Weights of a small autoregressive pixel model.
Model: arch transformer_decoder, layers 8, norm layernorm, activation gelu_tanh.
Training: adamw at rate 0.0015, 13300 steps.
Data: trained on crops of objects in photos (Visual Genome), 61751 training examples.
Rows from block 3, named by matrix and row number. Rows with one number belong to one neuron. Each number is 128 + 24 x the weight over its row's rms, rounded and kept within 0 to 255. All counts start at 0. Numbers have three digits each. After the name is the row's rms in percent of the matrix's.
# fc1: MLP up (model.blocks.3.mlp.fc1.weight, 960x320), inputs 214-319
# fc2: MLP down (model.blocks.3.mlp.fc2.weight, 320x960, transposed), outputs 214-319
fc1.779 100:111135166110129127037130141148136127144108166142177097162149093151120117121107154129096136142129126122140093128125182130123165131132115115106113108145150117101137155130131128113178063076154160166126081076112104111133128110116144136122097174143135131136110147145121107156139090150129159107130097085115151153134117103136
fc2.779 094:123154111101090144132142125109090138111139158125091139110118115130131147127097125122120120138087136112080159099129105144086121133140121120168156133146095126094138155134097141106085070171121108124128128151136160109130134148164107159117166122121152128138144108137165121142084131121117160136137179131138104114142097073181
fc1.780 100:115116172133156116072111187150149138112138118114130127131185130164132120106117154121125077125104114123151137124130162118109150129124110158131122115103197096091153164130144102153122135110107102122105172127104063128135122111085136096138121154104112100104097122151150149114168092140119134130129082121150138114123128120125
fc2.780 096:170124174108134068121123141127117100137113132115108101113099154155118165134137079117119128107139122105189117144141125105143130073137152109111171149126111117119137139112124137114126111105150073082134147138145183139088139159138134128129143117116123152144130112118100132133126127130129101149117094093156159139117108139143
fc1.781 097:151117185078149135122179131103117079119094121146098099127127156135162130128095129162119106129099105151135074127142123101123138097138137060112163095152128144094160169119144134094135115139109139126122167106160141126094099125128117098103125131133096154108138104117148123115126136126099098149145086135116155102142155113147
fc2.781 093:114124071139105152131091130163134106190199123115152149130162139111109129131165120156138145153163104149103167167133127136150120125091121123128103126131107128087126138142127135151109145122183113163118080164099133151158169129125098101153123082110109126103137134142112154146163091133121111081120170131104158124122109137114
fc1.782 095:141148136119132071162128150075143127110149094107122152124118116117058116091132099133083128099128120151117171095153097092185152148132120112101125136181132126134111138139114157132136131148132110115092110093131075148145054129106128130097113182081127144105111127116116152169121109142096130147130149137156157159118126123139
fc2.782 097:114118145158115137156150135133126122126097141120106138113150121113149105095122120108146112104137140162133136158145092140098121155116100137129131134154126124100174149183136203111142115175126138141148076102129153125128191116132158156136115111124150134102164143112159138140114123117139091109132147130093139121113118154138
fc1.783 115:167108119080154138122104103110135160125110115148167150154179166125144130158118182135111104122110141096127135210097102136130138149139122099114136103136140132158155128117123134123134179124155101123113166114167123104115138165107117089091150099161133120132135108121132122161121162095115099072160124117139152099123140147141
fc2.783 164:134148150139119122139122173119156123128156130131126074132129122118116083165140054151080128145103168138112120091118133087118139132143189070125134142079084134149129160122138116128143104125106120115136136185164109084113104131106130092100118149114114125107133144130152105100153145095107118127135140117113142156116162113111
fc1.784 092:110106155106129116101118150156158169149134131135139099160130086170112073108137151142098144130114154120152152120142146128112141113110174129113131143139157125162126122149173135109124078137126117110112123133130143161084116129110139141128121137150138121127132174161117105102109108130140150129102130131146137151132121118153
fc2.784 087:124125150130134148148181126088087160133126143125074145129116140127147140135139089172137117140147127107129154081150092097138120113136150123094084122123088135126130135106121134113131132122124139129136157117136101109102120140144110156126160152098175127125127133104142126138112203155138063124137141118113108127151177130112
fc1.785 104:148128147130122106117085157152165130116110116114156109072125127141110093122166130105147161140083153123131104131113150143132127190117137126134093133120159112128142151117155116139130061088117147090128138125140154128181126174083101119123075153135121145147101119127181168116149141126128144114173081124164117133115167130133
fc2.785 091:106142108112116094157119118159118157080123134099102154085143142138115182141148122080117158194138146132156163144128094184093130184137105137115108150150125126095136085112133150102132111158167115109138097084099100110115125118148155094079119136100098149128102131136103132073093141141111145152147123153130091167139134096148
fc1.786 096:139125114121190090101135137084147139154072115112134141145155129155110110160137132127115098110123134119171131105104128123147129113131151071111117156106103135149140136109123126103157096174146109116122097112188150156143095149115102105149110150161158121116124176126111155105134141141088133117125148109125146113141191110151
fc2.786 089:129159131153109141096123134140112134101189086102085124155122138127146123148133123132148129151127137145130154114139079074119155165137121101117160113179159114158102104154119150106107100098129114145102100124111137149117109132105105147149140106107138111123141158123146158122145148145117132109103136201120190118158105149167
fc1.787 102:119132123142126135099109158120149138114100153098189109111162122124163143133160181119126137120108137125157131164149126108110127119136145114117142200133158131193138155143168129110125108082116093145103133142127153127134171127094134116142172100127118110153087115145126125141130086117110151075104105122135083101120108108137
fc2.787 101:148082101100192079124156123115121124138082161141094114152110167138139120130109155146162138111117160095171143097123133102159156114148139132098166098141136120098127107113180149144109121132176078112113140095103134185156155155102136122128153098130133120130166120142144101082110108166144116108112137148101148143114153113137
fc1.788 095:097116157133123112181156144129129151136100111134168142186131106107150123130135097092101078125121115142114125152122080099168154124143134103123114162137128131154161149151147105129129129121127122126086140114160143109122159128095168066102135126097123162131150144117129120096153098167146081081171136109136145126123155109139
fc2.788 088:130165102111128127149097113132094114078090121119122093161154107145131115130136130126129128134068126157126103136143193136115091145116126088095176128126099121124116124137106095105125103069107117150190150131166136121071104145094152080125107149183116121112088134103135110136132111135135144127121151133117140089109153116124
fc1.789 097:135169118094126137190134113121103150127126125171177139166138114158126115092156151103141148103141159142090125131110114120186122156126124114113080155132111163123120108159167118110175149150129134129100132034163111171152113135093087129073181181144200154128097092142148171142122117185145130103094144118125139117125131117128
fc2.789 099:147149153134123128120157151094154150090101119119105088094112106139119130107133098105100119124115122161119124148135112108082116155133155134139148111132101139153125131155111116065159099089134087126126109203105126131106142117130119119140051159108117126112158118122080117126110125111138101100089117079158122103126083115142
fc1.790 102:132109148116147154117199145076119118117152140125155114124153119127158131115174136125099147111089111133113097081145069118154160115141128118094126085096157128133120114106148121159137144109166153072060130142168111141145129146090126114092143190140109138144153119133126139103148153141105178114143140137140133127144114115137
fc2.790 101:144128186114131129122173129152112140103128091103157144134115132124161121117129133150117058103172163126129116131113143102152143121121144148116140124183129155102113097134124100145108103150085153131130152133117086147135151160160133137105116131140123156103121127131102116100145111103132113111136182142159083088127107126149
fc1.791 095:123176109129172095183177097122109148087116152126145098113110135147095132140128110125140144131120158122084127164135081111167149099126115135120070135159120125123091105111128113126146105147151131135106127093160117154111078138119124150139113140100163171097102149125170163172151132184136107142074120139092110149129069139141
fc2.791 093:166126126139125134107116153118121133120095074109145113147144155120142150156149116122111179129151155120192143178117125176086125140121115094127136143115112153114134127051107093128109136091111144130117147122098142080164135124117137113111142131140103109137104106135161124114129112069111165114125117122154168110161127138142
fc1.792 094:165131157096109122089117113152095125183125152160133111125141174157118116147137118122145110124124139117148098146131083117158099137118120140105139100136103129155130167146124141065140122111129119114127122149077136121107183120141151094128102111170099142123114095111085124061104105142139165130126160148073120150136136143088
fc2.792 098:138185143140150083146138142081113126138149100106118181104162119142117100106124101129155109157123152141155146138119124138144165114137110104117108157148130135092114097092130151162124145069158091125128088135136150111148122122094151156077133157085123124107152118134179134142120118135109116095123099086116144137147099145106
fc1.793 093:153078189151150123109124151172132078124167070078108110124116173159121151131138173139144093133082133126162130106128115114115109142093149113105134131184130110169150132091157130128101111151135116141130092109125116145152099103153156109139117109093132158103115101102143126062167115099139122115133102111117098120145143150167
fc2.793 078:095190086116121117161122099121127111132094164160103132142127130121143142137142098160131179114098140114089155183119113114148131127116125141093138120137100117140129126144121131149142113108112069136141116152123155148105139104112109150139119133133131142152123130159129153114103111146117165158110178118107148159076114140144
fc1.794 097:129160129111110093123138098126118094134134095156148139144112154150119046113133122121116108118135128106117094122120199132177149138124159138114078109135117151135129113135112120110144101121164103133148125136076157134168126148108106118090110167156166137120126109135176121125154143159174160153125059103109137167103128132128
fc2.794 100:140133173141116166110111116100090108098116138116156166112150138133145135073127191135129143115075140109116125112137124172122094144139081167145131098134105143092153109095130110151147124134092137143140130097177129153112152118163129119110128102143099132126107122130136122128127106135112159166150175117149157130086146146141
fc1.795 099:099099121130089112051122127110123153155097133150119070135109163130070124130118145121178105094145176119136110134112107149152126119091120185136070100107142147149137109101123094129110128144149134142135120098137176131135119139132121106153117135107126110136112106163131096159121104133116128084115126090130118146122095140115
fc2.795 101:170129102151134110131126105094164130136123104086145206162068118110132140139125109138114170109178105125114129188130138081164141159155109144134124122116133098099100110125159077129116166123123168162136149106129137157137154132150128114141102108117075118113122100135147118150121103102119108144131103138147134175113146147141
fc1.796 098:101100133150088101116144164133165147155103125110161138156107140126123082163154101071119138113119149096114131099133150137136168115140115125137125190124143112097120137125163091144156071085130145123089126133133096156137125096105116131107122124121201104164122152113140109107131098171102175097083114137129119144123151061142
fc2.796 092:128063127138123148138107123135131142129139189153108105112149147108141153154128141097145076107110142156125131121141152130148117142114118145100160189147147121170097113163165148140132129094135137124115141141116164112140112122145106097098110085121119155129128115116098126130117073170120160088122134120112098149142109084146
fc1.797 094:153093137146117141161091162093101109093129138101159095106151163105132125139118155131157122094100106124151135113126110121151102104115105146088139141149136100128130113114104112148108143136098095103129149142125127118149116137079137145088126128130139179099092108101154138100151126159139146127131121133110104179118111122110
fc2.797 100:152134149136166161107151124108115088098121146061097124147122154168132090158152145129119147125146118111089142150119162161058144094136134124135115064118148107111129116152125100137164129061134161124116139092115083149115144112099157164119149101122148142120078124125091125167108145107119131110107143146143135141136142133173
fc1.798 093:113092168128138119110199133110145139085094113102161123095153143138142117134144103130124107108130140125157085108151123147122136086103140128136143114123175157149115134117144103075154135092140084124122136132121129108121129119111130146120117092085170140130111134121097125162123133098090132123129102077143138132154145115145
fc2.798 094:103113067119132110167071120184127149132157159130144120143150100164116109132137159144137127134127148110123183169127145100167122149140110137126106134118113145109118132153097147170126136109133124130138101112151109137089117172089072129138115098124063116154124148132185134137090148139133142147132145162125158106083062137131
fc1.799 099:102126137112083166144121162106122143128168103143093142107142159122131133125100127123150087145102140098140123109143116175112140102105137137111093091084117130139111133116151144103138160124096128141132119153135133130110105175124144128135153120109089123078107114148131151168130122161108118139173091102096085105141177115084
fc2.799 097:142136170127149092160141139095137143161125122111157199136130137153128113130144104116137119152138128126110150117145107100172134133145106126133174149163138149186145153126100133126118120129104125130128138126108145162127087135121124127138130153126143129129173128134118141092165179113118122101132133118143126149123126145046
fc1.800 101:126128121125093146116098147144098116130164125113095124113116174103126124086134078133136117106101131112180117103149128096131176104113110161125103127147154146117100143151100168121117086153170122072110095174123096121124166106147112109102128101161110126124117118155121140155137118142147154125138070134098100122134102094106
fc2.800 104:138128152110084128106083129127112128095145090136092174114124096149080167131134139119113092083113127131116123144134173119090110131107134128126157146102083122114140095111115080112120137107138148134161137051110130129099168136108134146102112126155118136124087112140171136098110110151129139155130146151182139113139160104147
fc1.801 094:127060149128178107129181118125116092076144136124080085129157134117121172122135087128104162149098103155150083145139098131130156142164128129103184106092126096113132181130138097089176087103133137155133128127148124114105103109100147099108125079124099115138110105121122108099163105151139085141116102112153126093134159121153
fc2.801 084:138147071102110156152109123091095112142124129131097129137153155128135086110107141109098149090159112121079170161134143106124104156132110125127152127121072133167113107188107150156106135148106142120094121147105121167136096157133151150147155144137127119101177144132138140166084173125139169169106187139128144073156094147150
fc1.802 107:161141148166107146133130150126058128157116146141122096127067121171109103078119100122112145159131112139157144093182140123139144117141138167103137137157132107140103102156109140113141066106142147112117142115118085130150123143112170130139123152120143105148123163131101118105148087165181156172120150141102141160151113104130
fc2.802 109:127080070122112090143104121147116120196147129112166137115128102146124106090098094124131145142181115128138110159122101172110115170120109175112119131133115125149121155125171133104120081179115151141094130121168124129131160126126125113111162141146063126117094136124113145153058104153142124092118104101142106094165098112122
fc1.803 102:117066165166144130125089160089137091121079091138108131093132112157156136131121129107136054119120116113155137109116120137112112128128132138127125124130182110107128144145121115077118172155136111082136122109127144123179092118069089165122129164084127100177103111137174152156121131121113153084161159090123112157120105124148
fc2.803 106:123146144146152075123112133153117135119135138161108158116171112107157132111105157100112173129123129136136173184143142165119130139133090130171137119127125143118142152134097180175136126142095102139095130138123096106103138141095146129079107130148095143144128148128139149101094119101136112165184132114150115152142097147155
fc1.804 093:122115144164128139115125126143117128137110170098153128090097137149103141123105162115154132100127118120148129117132118154153132113084150103131174116147105122139133147135097113118107074164132118102128132124095086124150149116122086125143134098134096174084138140126140150119148125148128168128104149134110120152138100070201
fc2.804 097:119173138114119102127141108129146112136133096150115121114131098127138108151100121138083084154133157130076117140124154105092135144118139100099105129123117116136148168118129206113118142122091146115148127182193143153131127157131127145139114161126131129136099131145111124146125163155114111151158107059121156135134168150055
fc1.805 105:166077176155141097120119169115130153124096098143134126148190144124140120119133111137091129136085130104117131093126144131142189175141132167132087168157204123143143119116140145135130174104180111075104125151142118152133112140123073071086103176155135105138096110143133143082104143130132126104140066089132147146123147100163
fc2.805 108:136141135138110169147145102127090157083097122116105119108140129115142124125161119101101142099144090140160120108134146060143099100156121120153132155133076133145134159091148114106126165157087146123117117141139128131088074107146125121084145123129092135102111137137148123183102115118117077178143144137124125178111135184134
fc1.806 105:166149112104160153163116128107143099126130140113147140108143122123114178091115125072134110119135136113156110118138081104125083133110135134092158119203137145126113118128135100074160097135136088097105117105109076117168146141120126120134161169127114124096118102149149162122124127121162124117119128146119104127154098107158
fc2.806 105:135146186133109145119129129103130128135156135136133122143115125124164089134123177166104122166136110130129049168146174101128131118125170104139169149112116111135106132165150071110120125097101141171138097118145175122117129115135124155114105119125141140131133123129123123109106129135131109124133114122112138106125133131093
fc1.807 103:091103140129161132128112194160114137186102118127103122099095127169146135133173100123136086107119137142161149130122114141161146145103126118116109149154149140135130114101180113124126099132172084082129102130175102156156145084139134130132124127089159168136134143120135134113120096130125133122178106134166154083128099050120
fc2.807 087:103125128133172102141147136126126139154133135158119147092119154126128162137086149126117133077164099145110149138141128154108100147141109149092134120093176117148126138182110129127148139105137070073195138151131144090129127088126099122173114120112152139146141123122089124122102134138120124101116111171116111146119132095166
fc1.808 101:111100150119120130108144169114126132143119083127168098106120127187146096134150169119160104108131162123154139125167127124140173126107144115127075156118150137137100103112171086130139128104126118124102124082133145146130108148123172123056135152144127151126163101132142103057124134082122143097156067105107068127133117114118
fc2.808 087:101080090145153152126121136162135167135144124131124094128150125095122087160136130124149168115091152118127095106104119164113118123154141144124165098121099126134120098087141080150114139147129142121136105121112100081139134127123102129129113109112091136161191133109159114075102094169112138100078158133119136165131139107176
fc1.809 095:108156146146142110085113137110126156155153141134078132148142129140148088122138172147117124113104126130176089158136184126139110108141110132123165178140147120104147146132116111098135145114135165138132131102154095134111143100145097112135116108083143111127078141155160118136146093109131131143139128141111103108145131135130
fc2.809 100:151116142092119073133135121140124140166152065110083154099106118117082195145107044124159078146118106125121140148128076122163117103129125132140128117111126109138134104101097123120131129133140102128124110131090145133143137151153169122133111110163117122134187087137086098148102083135135121136127135088099089147132120147094
fc1.810 109:094118121136118165134183133134146104132157096134164121147125168143148085139127138116140053138106159095100122080154123117123115111119135160113125099140144137157098160113100123079172144125134121135117144117100090138105136134134147137133116138140120143137088119148119156130124126124130184121137196096133087129158113128134
fc2.810 110:131138120150145132122085122133142196142161131167102131125112109129130139116121162099202134176091123127096152174121133151115126139112149156135133148119154111120111076140161166163133135132126121130136100076125080119118090107142111128147144129107094134119150130126158116146085118143129095133088184122081130136113103108117
fc1.811 095:119136153144102127119134151146122159119157089123177112142117082192132105116132123165129135111115145127113113119161107089133145086155133102110142126129130100136135125105147105111137091125112165122102133144103125125142167140108120138117135161153157110142132167165143160136137114115155108113124116129142124129128111138178
fc2.811 079:139114111125139151103138112163118132129123184119144166139091124133102137115121111144169165117149125099052155129118162131157105115121122145170136105138119132126130105129128161130107138161157176147105142136100129130123094130134129188139162113119142131130110137134115118108142123088136115127131122137123079121098096086129
fc1.812 101:162111170107096120149121150140104149128092121100111144117127093171178129138148179148101145139137141126198167133133130122129132118121157121126136102128123111124086136113152100029162136169125162100129156128101127146142145131126131150138098125114123111107081135134135129147125097109118118139156146098130092128148122143094
fc2.812 099:144118107124138167118152104137084172077171143141129148125149110111105143129104088120168170093107153115097132122110140143144122127117127096128113128118116150135136109157119131176150117140168122133078151085111069091121088152124118047102135093117143120140161116110101157119135128172146104127133175177109123107085121111137
fc1.813 093:137107112128151169156160123070095096116142084123127129119142146127084127171144126103152125101103106116099128145124135108153119090150106165134144136099116158162116102123100107157137119152167106147098089158075145113163142163103107127191103129144129111174147134136089128162157115154138154152172142151095083125119111108099
fc2.813 099:136125112119131088126076153103128112117117152103092112161140119118147093149102116148163090067098130086151142140121136098141131076131183098115139114127164088107124149153160078138121146155100099119112131109173141134096104113112147152110176124107057130117100106149149122065124137142130124096116123136148134126145157127158
fc1.814 109:076103145173152147120130169124146130119104091047137087159091133169147065132150136115133127108118138122160082112107132121130156076159168078129156137138152135160140138144160108136141079146118102119121150144151150123152134142131148143101136151175115151120148173139090138113139113190151089125128087132132135152164137139129
fc2.814 130:141151148114122106105088120109112099172129126174157121134163150153127142136143124138124095105145115159124173118106137121128136106120170104134039137149174141114153125144107108132117164071086152172116140168142118147125106140142100123178120115107147122093096132122150126142155134078103152146139140140125119095126174119091
fc1.815 101:166125174125110080098179086168078101163172152130117099134127145139134129117182151121127148141146111147144108127190101122110119149134114135070133101132114107163084144128117104085127142122182075130121094141105116148144131118114113112131128115151116136108099088140101090135163109113151103144131110142102162092148117174129
fc2.815 096:117109064135121156136085145117198128108130146127139134136144098120163100137109107158146150169113109148083121119138126134112147173135128137112100159070136148130116171152134159169115087116119088114123135121130114135106105124099080128108137172126140127138128118151195152128109099126107155158124119163108114138100097126141
fc1.816 096:113114189151094106131137093133120139132133104117154114108120165137103150136154094127147100124113167112141134123145143101123175120113136127127139132118172130173141126122124097149146130095176129105134130172159166118139177127122123121117119102095140102161098101150127110094123119132134149117122107098119171112145150150103
fc2.816 100:152148105145155132150103117111164148160144066126103177139169093174114161101124172097112110100177133140109113131129158102104067147136091127121148126154102086146114092126078175071140115125113125154114127109136157144091139119101108164092153145140159126136109140129154132147122156114175107134124168126143099138140123116145
fc1.817 094:107114134098128155118150135107147125161078105152119105123139139109125113119141171136105107121101154136117096123157112182133122117093111115114132114131101117167139171143104095116093110163146106116143136073201103095167111128072137145134117186152137137097131140147116109134139113151133079134138151090137137128117146141114
fc2.817 102:091156109090137071107140139103128106091149129110177155109124107154124156120127143143100113094140092136113130141112138069131155057134157108132125102119134128100120121166157146110133139105073128133117122172070132142130192131163087141108140094067113090118112128127100131110144156149124141164136073147173137127136130125120
fc1.818 103:154112162127154172099161136081085099080113122127132149115131120150137139139134142145132132152119132114124104137140113140156121112150133099070127125157115155141092082104116075108117129135111156112104116097099127128133119146087157148125140179136152137164085110164123158141138146117172162142143132079117109149199133089122
fc2.818 101:152195103149130127140123131112129156140126134151112097116152136148133118112103117140124122105119078131149079122110137108150118120148103109079175136096113130124128142152092157129176133098108089120113124155140123144134091142153094096136110149142100107132135128109116129152152134171115120160157149144139124155102109139126
fc1.819 100:124121129123126086139147129143078141121111159108094141113120156117102124137114144102140154083119144124132106167111101130111156136092138114138151153136108117133135133145081112085134073145181129112134107139120106133131101152155096143162128106120126186118136158120162118103140130150115107120114118132084149126147110082182
fc2.819 100:135097157149132149117094129097141083151129032092145133141141106144148140127119159149068078116110116123100079061120123152109130152125118139095153128117150128126120124098143163101155154116104146108146164090146101131114115147109140152146113180122110119149084131126096134176131180168120127113150120117143136125143140145100
fc1.820 098:128119124151127129121149118133141102135098185161142070147158194111165105131121128115112186136110145130169151142156118115113108145130129130102147182186103151182151135131129115104138125105116101157114115120143150135184149095127137144113130127092115156127120143131127135106135129147117148088136074104117079100167100144115
fc2.820 101:147154169153175099140125142153158147149056081128089124131095148125104115131150126148145139131105133110129133105120131096200108137148117147105177124156142133110127143135128133106120121155134159150110153112128124136107137132132123107181101174116134149135103116133115138106125129155123106109129151128106145165113158139171
fc1.821 100:124141158115114160132166122127110087119107122123123147130114116134140120089139132108165086094134109160130116102124120100189191128136112140105115117171118144122079145118123112127138131089152136128118105096098152153133157135148077128066164136135123119116120119141137135148133089167136151118128145117129092144129181115164
fc2.821 098:157134103072128135116116135130108085100100122114143167143144147125087165124147087137156162137073122160142130149123142175120097153120166138114102135079152147145161120135155117148094141136124152115161183146123126138159135136134195065169085104093110107090129139138069126128111097129121110133100144127116113112103124134129
fc1.822 092:118150111108135159153141172093125116127114115153120138128148131133100125098105096089150094077113132119110122161100165120198134147098144130125146145148170125153145122110076124113118116120171167138115185094174144087140188140128133116143113152140174115135115198138136118116098115132141143152134135107114119123139150080114
fc2.822 087:178106116115154132122113141154152171112154151130132138111121164125127133130063141075163123111139125128129147113137125155089162144143168141146112075147132135134109118150139097158152049109134125121086148121147115126083123122116124127155113081108121118125138117152146141142155114156126160093093131150104121131156114070150
fc1.823 099:142123129128136073098121188135131124134129127089131101116129138157126090120149142093094145135107144151131120147159123116106155162142139132129128161142138158172111145131131116073136101107131103122120132165104095125128129114108139109150099126086113131164121159149125106137126088122117194139132104097144126097143109114101
fc2.823 104:108075119136134149102116131130115116172148112152137151133096134103092156124120133112158110109112147118103105093113099145143113106106131143129153141131144142117119089106126132167124157132140106097096136125075112143133144137114092178129186151146187118171128129122120142112100103128144128129169118120092110154157177113139
fc1.824 099:136107127118133137103146131150178150097123129109112092094104159122131151162154139141154076146093143128156131150128139125122121180142102120118094173147114159141156085107168127123149131097104111117117095115155152113181127146114153150114106134124139142149137141140137143101116142142152129163216112084133128113133137120128
fc2.824 085:075142087131114129128132121173168121110170151116126119099139149121083151119129153136171118162135153142124164141113122151146130142118126155141123122107099139111126065124096120119137116114146115148110087140098186131126158120124149129160093084120132114129135136112119101088121115129149178201118139099097091134133136080143
fc1.825 104:114143118105121134122148126144122116139106132144171160118104120116131129127135133116085102132146193120120133115159142123156102127159151143090142176172156139137135085174129123148119086153133158132112140129122149077160125133093106127133138146108148117111076160119118158157127101159115083140137128158142093095158181134120
fc2.825 090:137151099120127189124118122103127113139136088142168148132121124113112142141117087155204092117190125080100192130135151112097135103128124170131103099100086130166146129123153162108131141138143117128114178108126141171178121104127098162103132128117106120142166113124113136160111140139118146148140087060122133121120103132123
fc1.826 098:135165143103149120129109106109157137130142098118139132164123144125144079137118148130098137158128191073126158142129175139134125140123169134084132145126129125117084112175120150090134113124139152125121146133102141124129140129131112122103111157162158095130083157154158131131113136196107103109113067111117139107123099120146
fc2.826 097:137141116120120102085165139084134140132157088105173173149156095114155127142123163164134142113128129106164177137121128154102121110147120130100114069118086112158137156107114160159133146095136119135097117115138082145114164104118130099103117156115114135120168146133121108144108119108152129136158153111138158134125094122118
fc1.827 107:130055137138108117155108204071151119134099119102129115116158110151185151094101126121150116132122147152166162103152111156102150121133128137110135161134181142109128115102207134079123123121124100129113107093165135138121137162121108151098135118116119123139145139139125135121125102090152099093148106089124094101162095125128
fc2.827 097:154125106154143137100143157058137113176145148147079135112126113151133126151093140156135134187121116123097128091126114164118187139115140126144109106108141145099122146107132136169152133114112118131133136129093118135163141121142116137154125150193157104170148105164093155131111136158124157137118069103106110124110111108099
fc1.828 103:144143138150101138095132177099129099137110100108142138141118108170158076141144131146100072128113144126161141153116160104129155114153115124117120126151119127077164095111129121093145129126134133108132122158149130109100141153115135075128105154170128144131163114148118120089129125137150159117111117072130106186123137136129
fc2.828 099:091139128127098088127113111147107143124161087116117154150069136141120143105161103159134144118172055154147121127113145075120098116116096143106118151210147136102147131135130144158153120101138129150123114135123129136131197121145120155152142126099081155104141140123105127152092072137124115168115129171110142089148110141148
fc1.829 098:153138155100159133083084170151143100124134100093082130094149144113155100134182130111101181130087111149158148142127160097110142147127087155144119143152149125141125125155135095084123125141107164138130151143113101123128118126080088088132109116148088154129070121163150089110107089115135108086139103129141137136134114141139
fc2.829 100:139157133111130130089084124127134117160128133083114155150110147138105142119115098123097135107138122125143096107131158137130199115118132130137190117103184123080111170128137112113136129149144143074105146100145118172183111133103090175156162128121126118162118115107158136102134115131126157092159075124151156160152156097152
fc1.830 110:064118141149151088136144147146107115110108108088113111114159106143117131120132137171107077122132115133100155103142159137119140060153095179121133133163160170120131122099148119156139118128091159125106119120141130037102115137115137090138139161092147135160107154152108144081186134130162109119094102105133120172105136105127
fc2.830 104:094129126145127103139146114185142120162121136154078130067138091104087147120075117190159127135129143164131119156139110120102095095112052174128171131097099133138144126085159115156103134127126131156114089168112119116131140135114162108181142126084111124143109129128161128127117106124123104125100152102126119113091072117124
fc1.831 105:134138157099114177144139104132128130128131117159104098161128126135147124092114169112143120122136207123164118132111098123164130172119148137121145116093151142133102172122119145094122114137122180093109134161098091129119133123111122128122171145150150088146101129188122141155128113174104139150132139142134114131130153106144
fc2.831 100:138096133136146116113149160155147116139120099117146105121151106092123105144144080104137161190131096176101094117112137127077117134145151141144143130151123118089119117120101116140122118156113124129150094139102161130126116119125107082172096126173141121101164133116141118149114111121125130143112127099108164132148093152109
fc1.832 102:129093147090128115100158143144115131134157123128126155131114148097169096152148140128155122134091146121093173165121169103158148132127111150137134141104172136148125122153159092153154156126165102124130112134137141139145129169128135098147121110137128094136122144169106132114139115142112153136110137090102115137133175103118
fc2.832 087:136163123115123096141133106110109073148099158126157133118193105145102137148171134145087110086145125103135117148106125108092141103127145125093119095157097143121093154132146154094119134123079192122127119150095109126122168110140090123153106130135112151166103117124116124127162148157099118158135127110099118169151140108176
fc1.833 110:099118129147118130139149168149091057125125117107161097167114149105125105078112124088157142093114113127131131159123139169154170108125091152112121110145196126148121126145115120105161117125092104114094156125170143023132118125096136100119118166112143090146144125108140111139153115183114113131126125103129110159173167117148
fc2.833 113:123104105131117117117109133111091063115177131138089140183117109084124130091097095132195133105085148134093130151133172147137139114126079126139125129131143127178123139154110103150116104117106082097137133125114100080123142133142139144155160121115129135126183116118131128102129110183125077119089170129110114183173147105133
fc1.834 098:141139126145147087172164113134134140089181098165111117104120127106103100107128066125108116119117130124125059108130149143147164138142120121103138097120137161115109136161137123141140114084132135140133111099120147123112142109132131128104132121078155129143085149143172126140164130099165125153107069104118149111102189111144
fc2.834 091:157118081142118160135100127124116127148103178133113107113162085126128163113109170156102163142141103132143143156100069121150087169133122141130145180112123096123125149101083147077137147128136128145144104131135134115188123118103121136139146154126132155130122132097140134125069121129115113106143149136105174143144133121142
fc1.835 111:101095128152145145136142146124120126147096115114123076137144137175082088121142120145145136099135101126134110116149126098110124122155103153162123128122144126132141161107159116141144103179153119136135124133124121108128107118134079111113142151135121145152107115135179117127134121115170102133120122094128080163123124109117
fc2.835 094:140128094130127120136167116151157118152119113144135115128157151146083138118142132138116082139115095133111104126128144087129103144131126147157176112145119150112105163101130159124103128132140117159121121153090091125143121135153087137130133128156103122132117132129167115120110120107125119147116118117132086178104082093133
fc1.836 092:120096154160115109107136117118109113116131108147103123127120152153133174151192105131150107123102138127199141155124099108115129119140168075068169106119105098146103124113145098126118149090094111155086095132131185155139132060134152102104128125126111156117123142158120115107126125138131088131162147095119131076129134126146
fc2.836 092:131106112141165095138145125111138134117107164130129136142157101115089091106144167143129151157117125114089119097145161122164132146126174108155121111154129116107147149188142122114127085144131120146094129094126112162135092125089129122175116157134096148105169115131137120117105144145118111083133135067117137114130115091142
fc1.837 098:132136125146113106117104118134118144117171142143113125124131156101097115117148103134144120103110143126119107114128138177132141148127116133115128090122140134134159117144140133134125116088178108149127128117119081130143085111125100117075158088085139114153096131129072135150125141133137143144109167149156166111135155107181
fc2.837 107:144163128103134154124100144100088126125064113138084105121140083150165149111099098153109119126094121124172111100127129092116105158123118133110120166106147160116114133149093076061138118111111167100138106123137146095170106139104138173095114115128164144123110133129150126141112151155121112123142128122142136170136136137112
fc1.838 099:092148111093133155175134117140073107130137124130142076136117155114126127105130130122128061116105169094129113138159113097149099141089139119099151139135110175163114112153116104123151145113114083134126095110103082125152123141147096149091119162107129134111100080167131107127137108149162096153151140140118135115121099130117
fc2.838 104:099116126160072101145119119134122122142075154184139137115060097116106159124135105140142106179134075158104111127114089167150123124117086152149103152158159119161146135158111173136118116135144144152156137089142153125127129098161105163155105102138135111118177137136056128131115102130153134129100102091141104122134152154140
fc1.839 098:092116126130132173086158120152125109110168145117155088165139160139163126112132171124141101108140136109126113110132076115115121162120117151125134113171131113120139141110185128112138102114100098130085138148108113130099142130111133093136128142160139144112095116145065173136126093170128161108159142159090125139141124112109
fc2.839 096:160130169109142082158153112108146142160103115123108126136162103104100115108107093067140096141123122140131103151153161176087204121153105155143176102116141124072131111116083124111133129120143119119151119103169115131076132115103158091145135100114102134133151160122112124155146151115152125087134112143164118158147178111122
fc1.840 098:096132102134084084178198125142155151089187145154107125118105119112096117125159143111130134129098139129103065143111106127166180095135113124141138171131148139141087152175143106108139108110123133163126137098110139125134145146122116107103102109099127134124100150160136113065177131105121139134143091136089119138122178148104
fc2.840 099:101104116163186142138083131123105128170156170154115085158151089157143150125132154192119122137118124102149127070119141118159126136116116130105149111134152132101103118096116158153139129133170094115134142194143142125128143106096147165121156131160110147133139115137121139140147154159130117150148146096126111091134175122117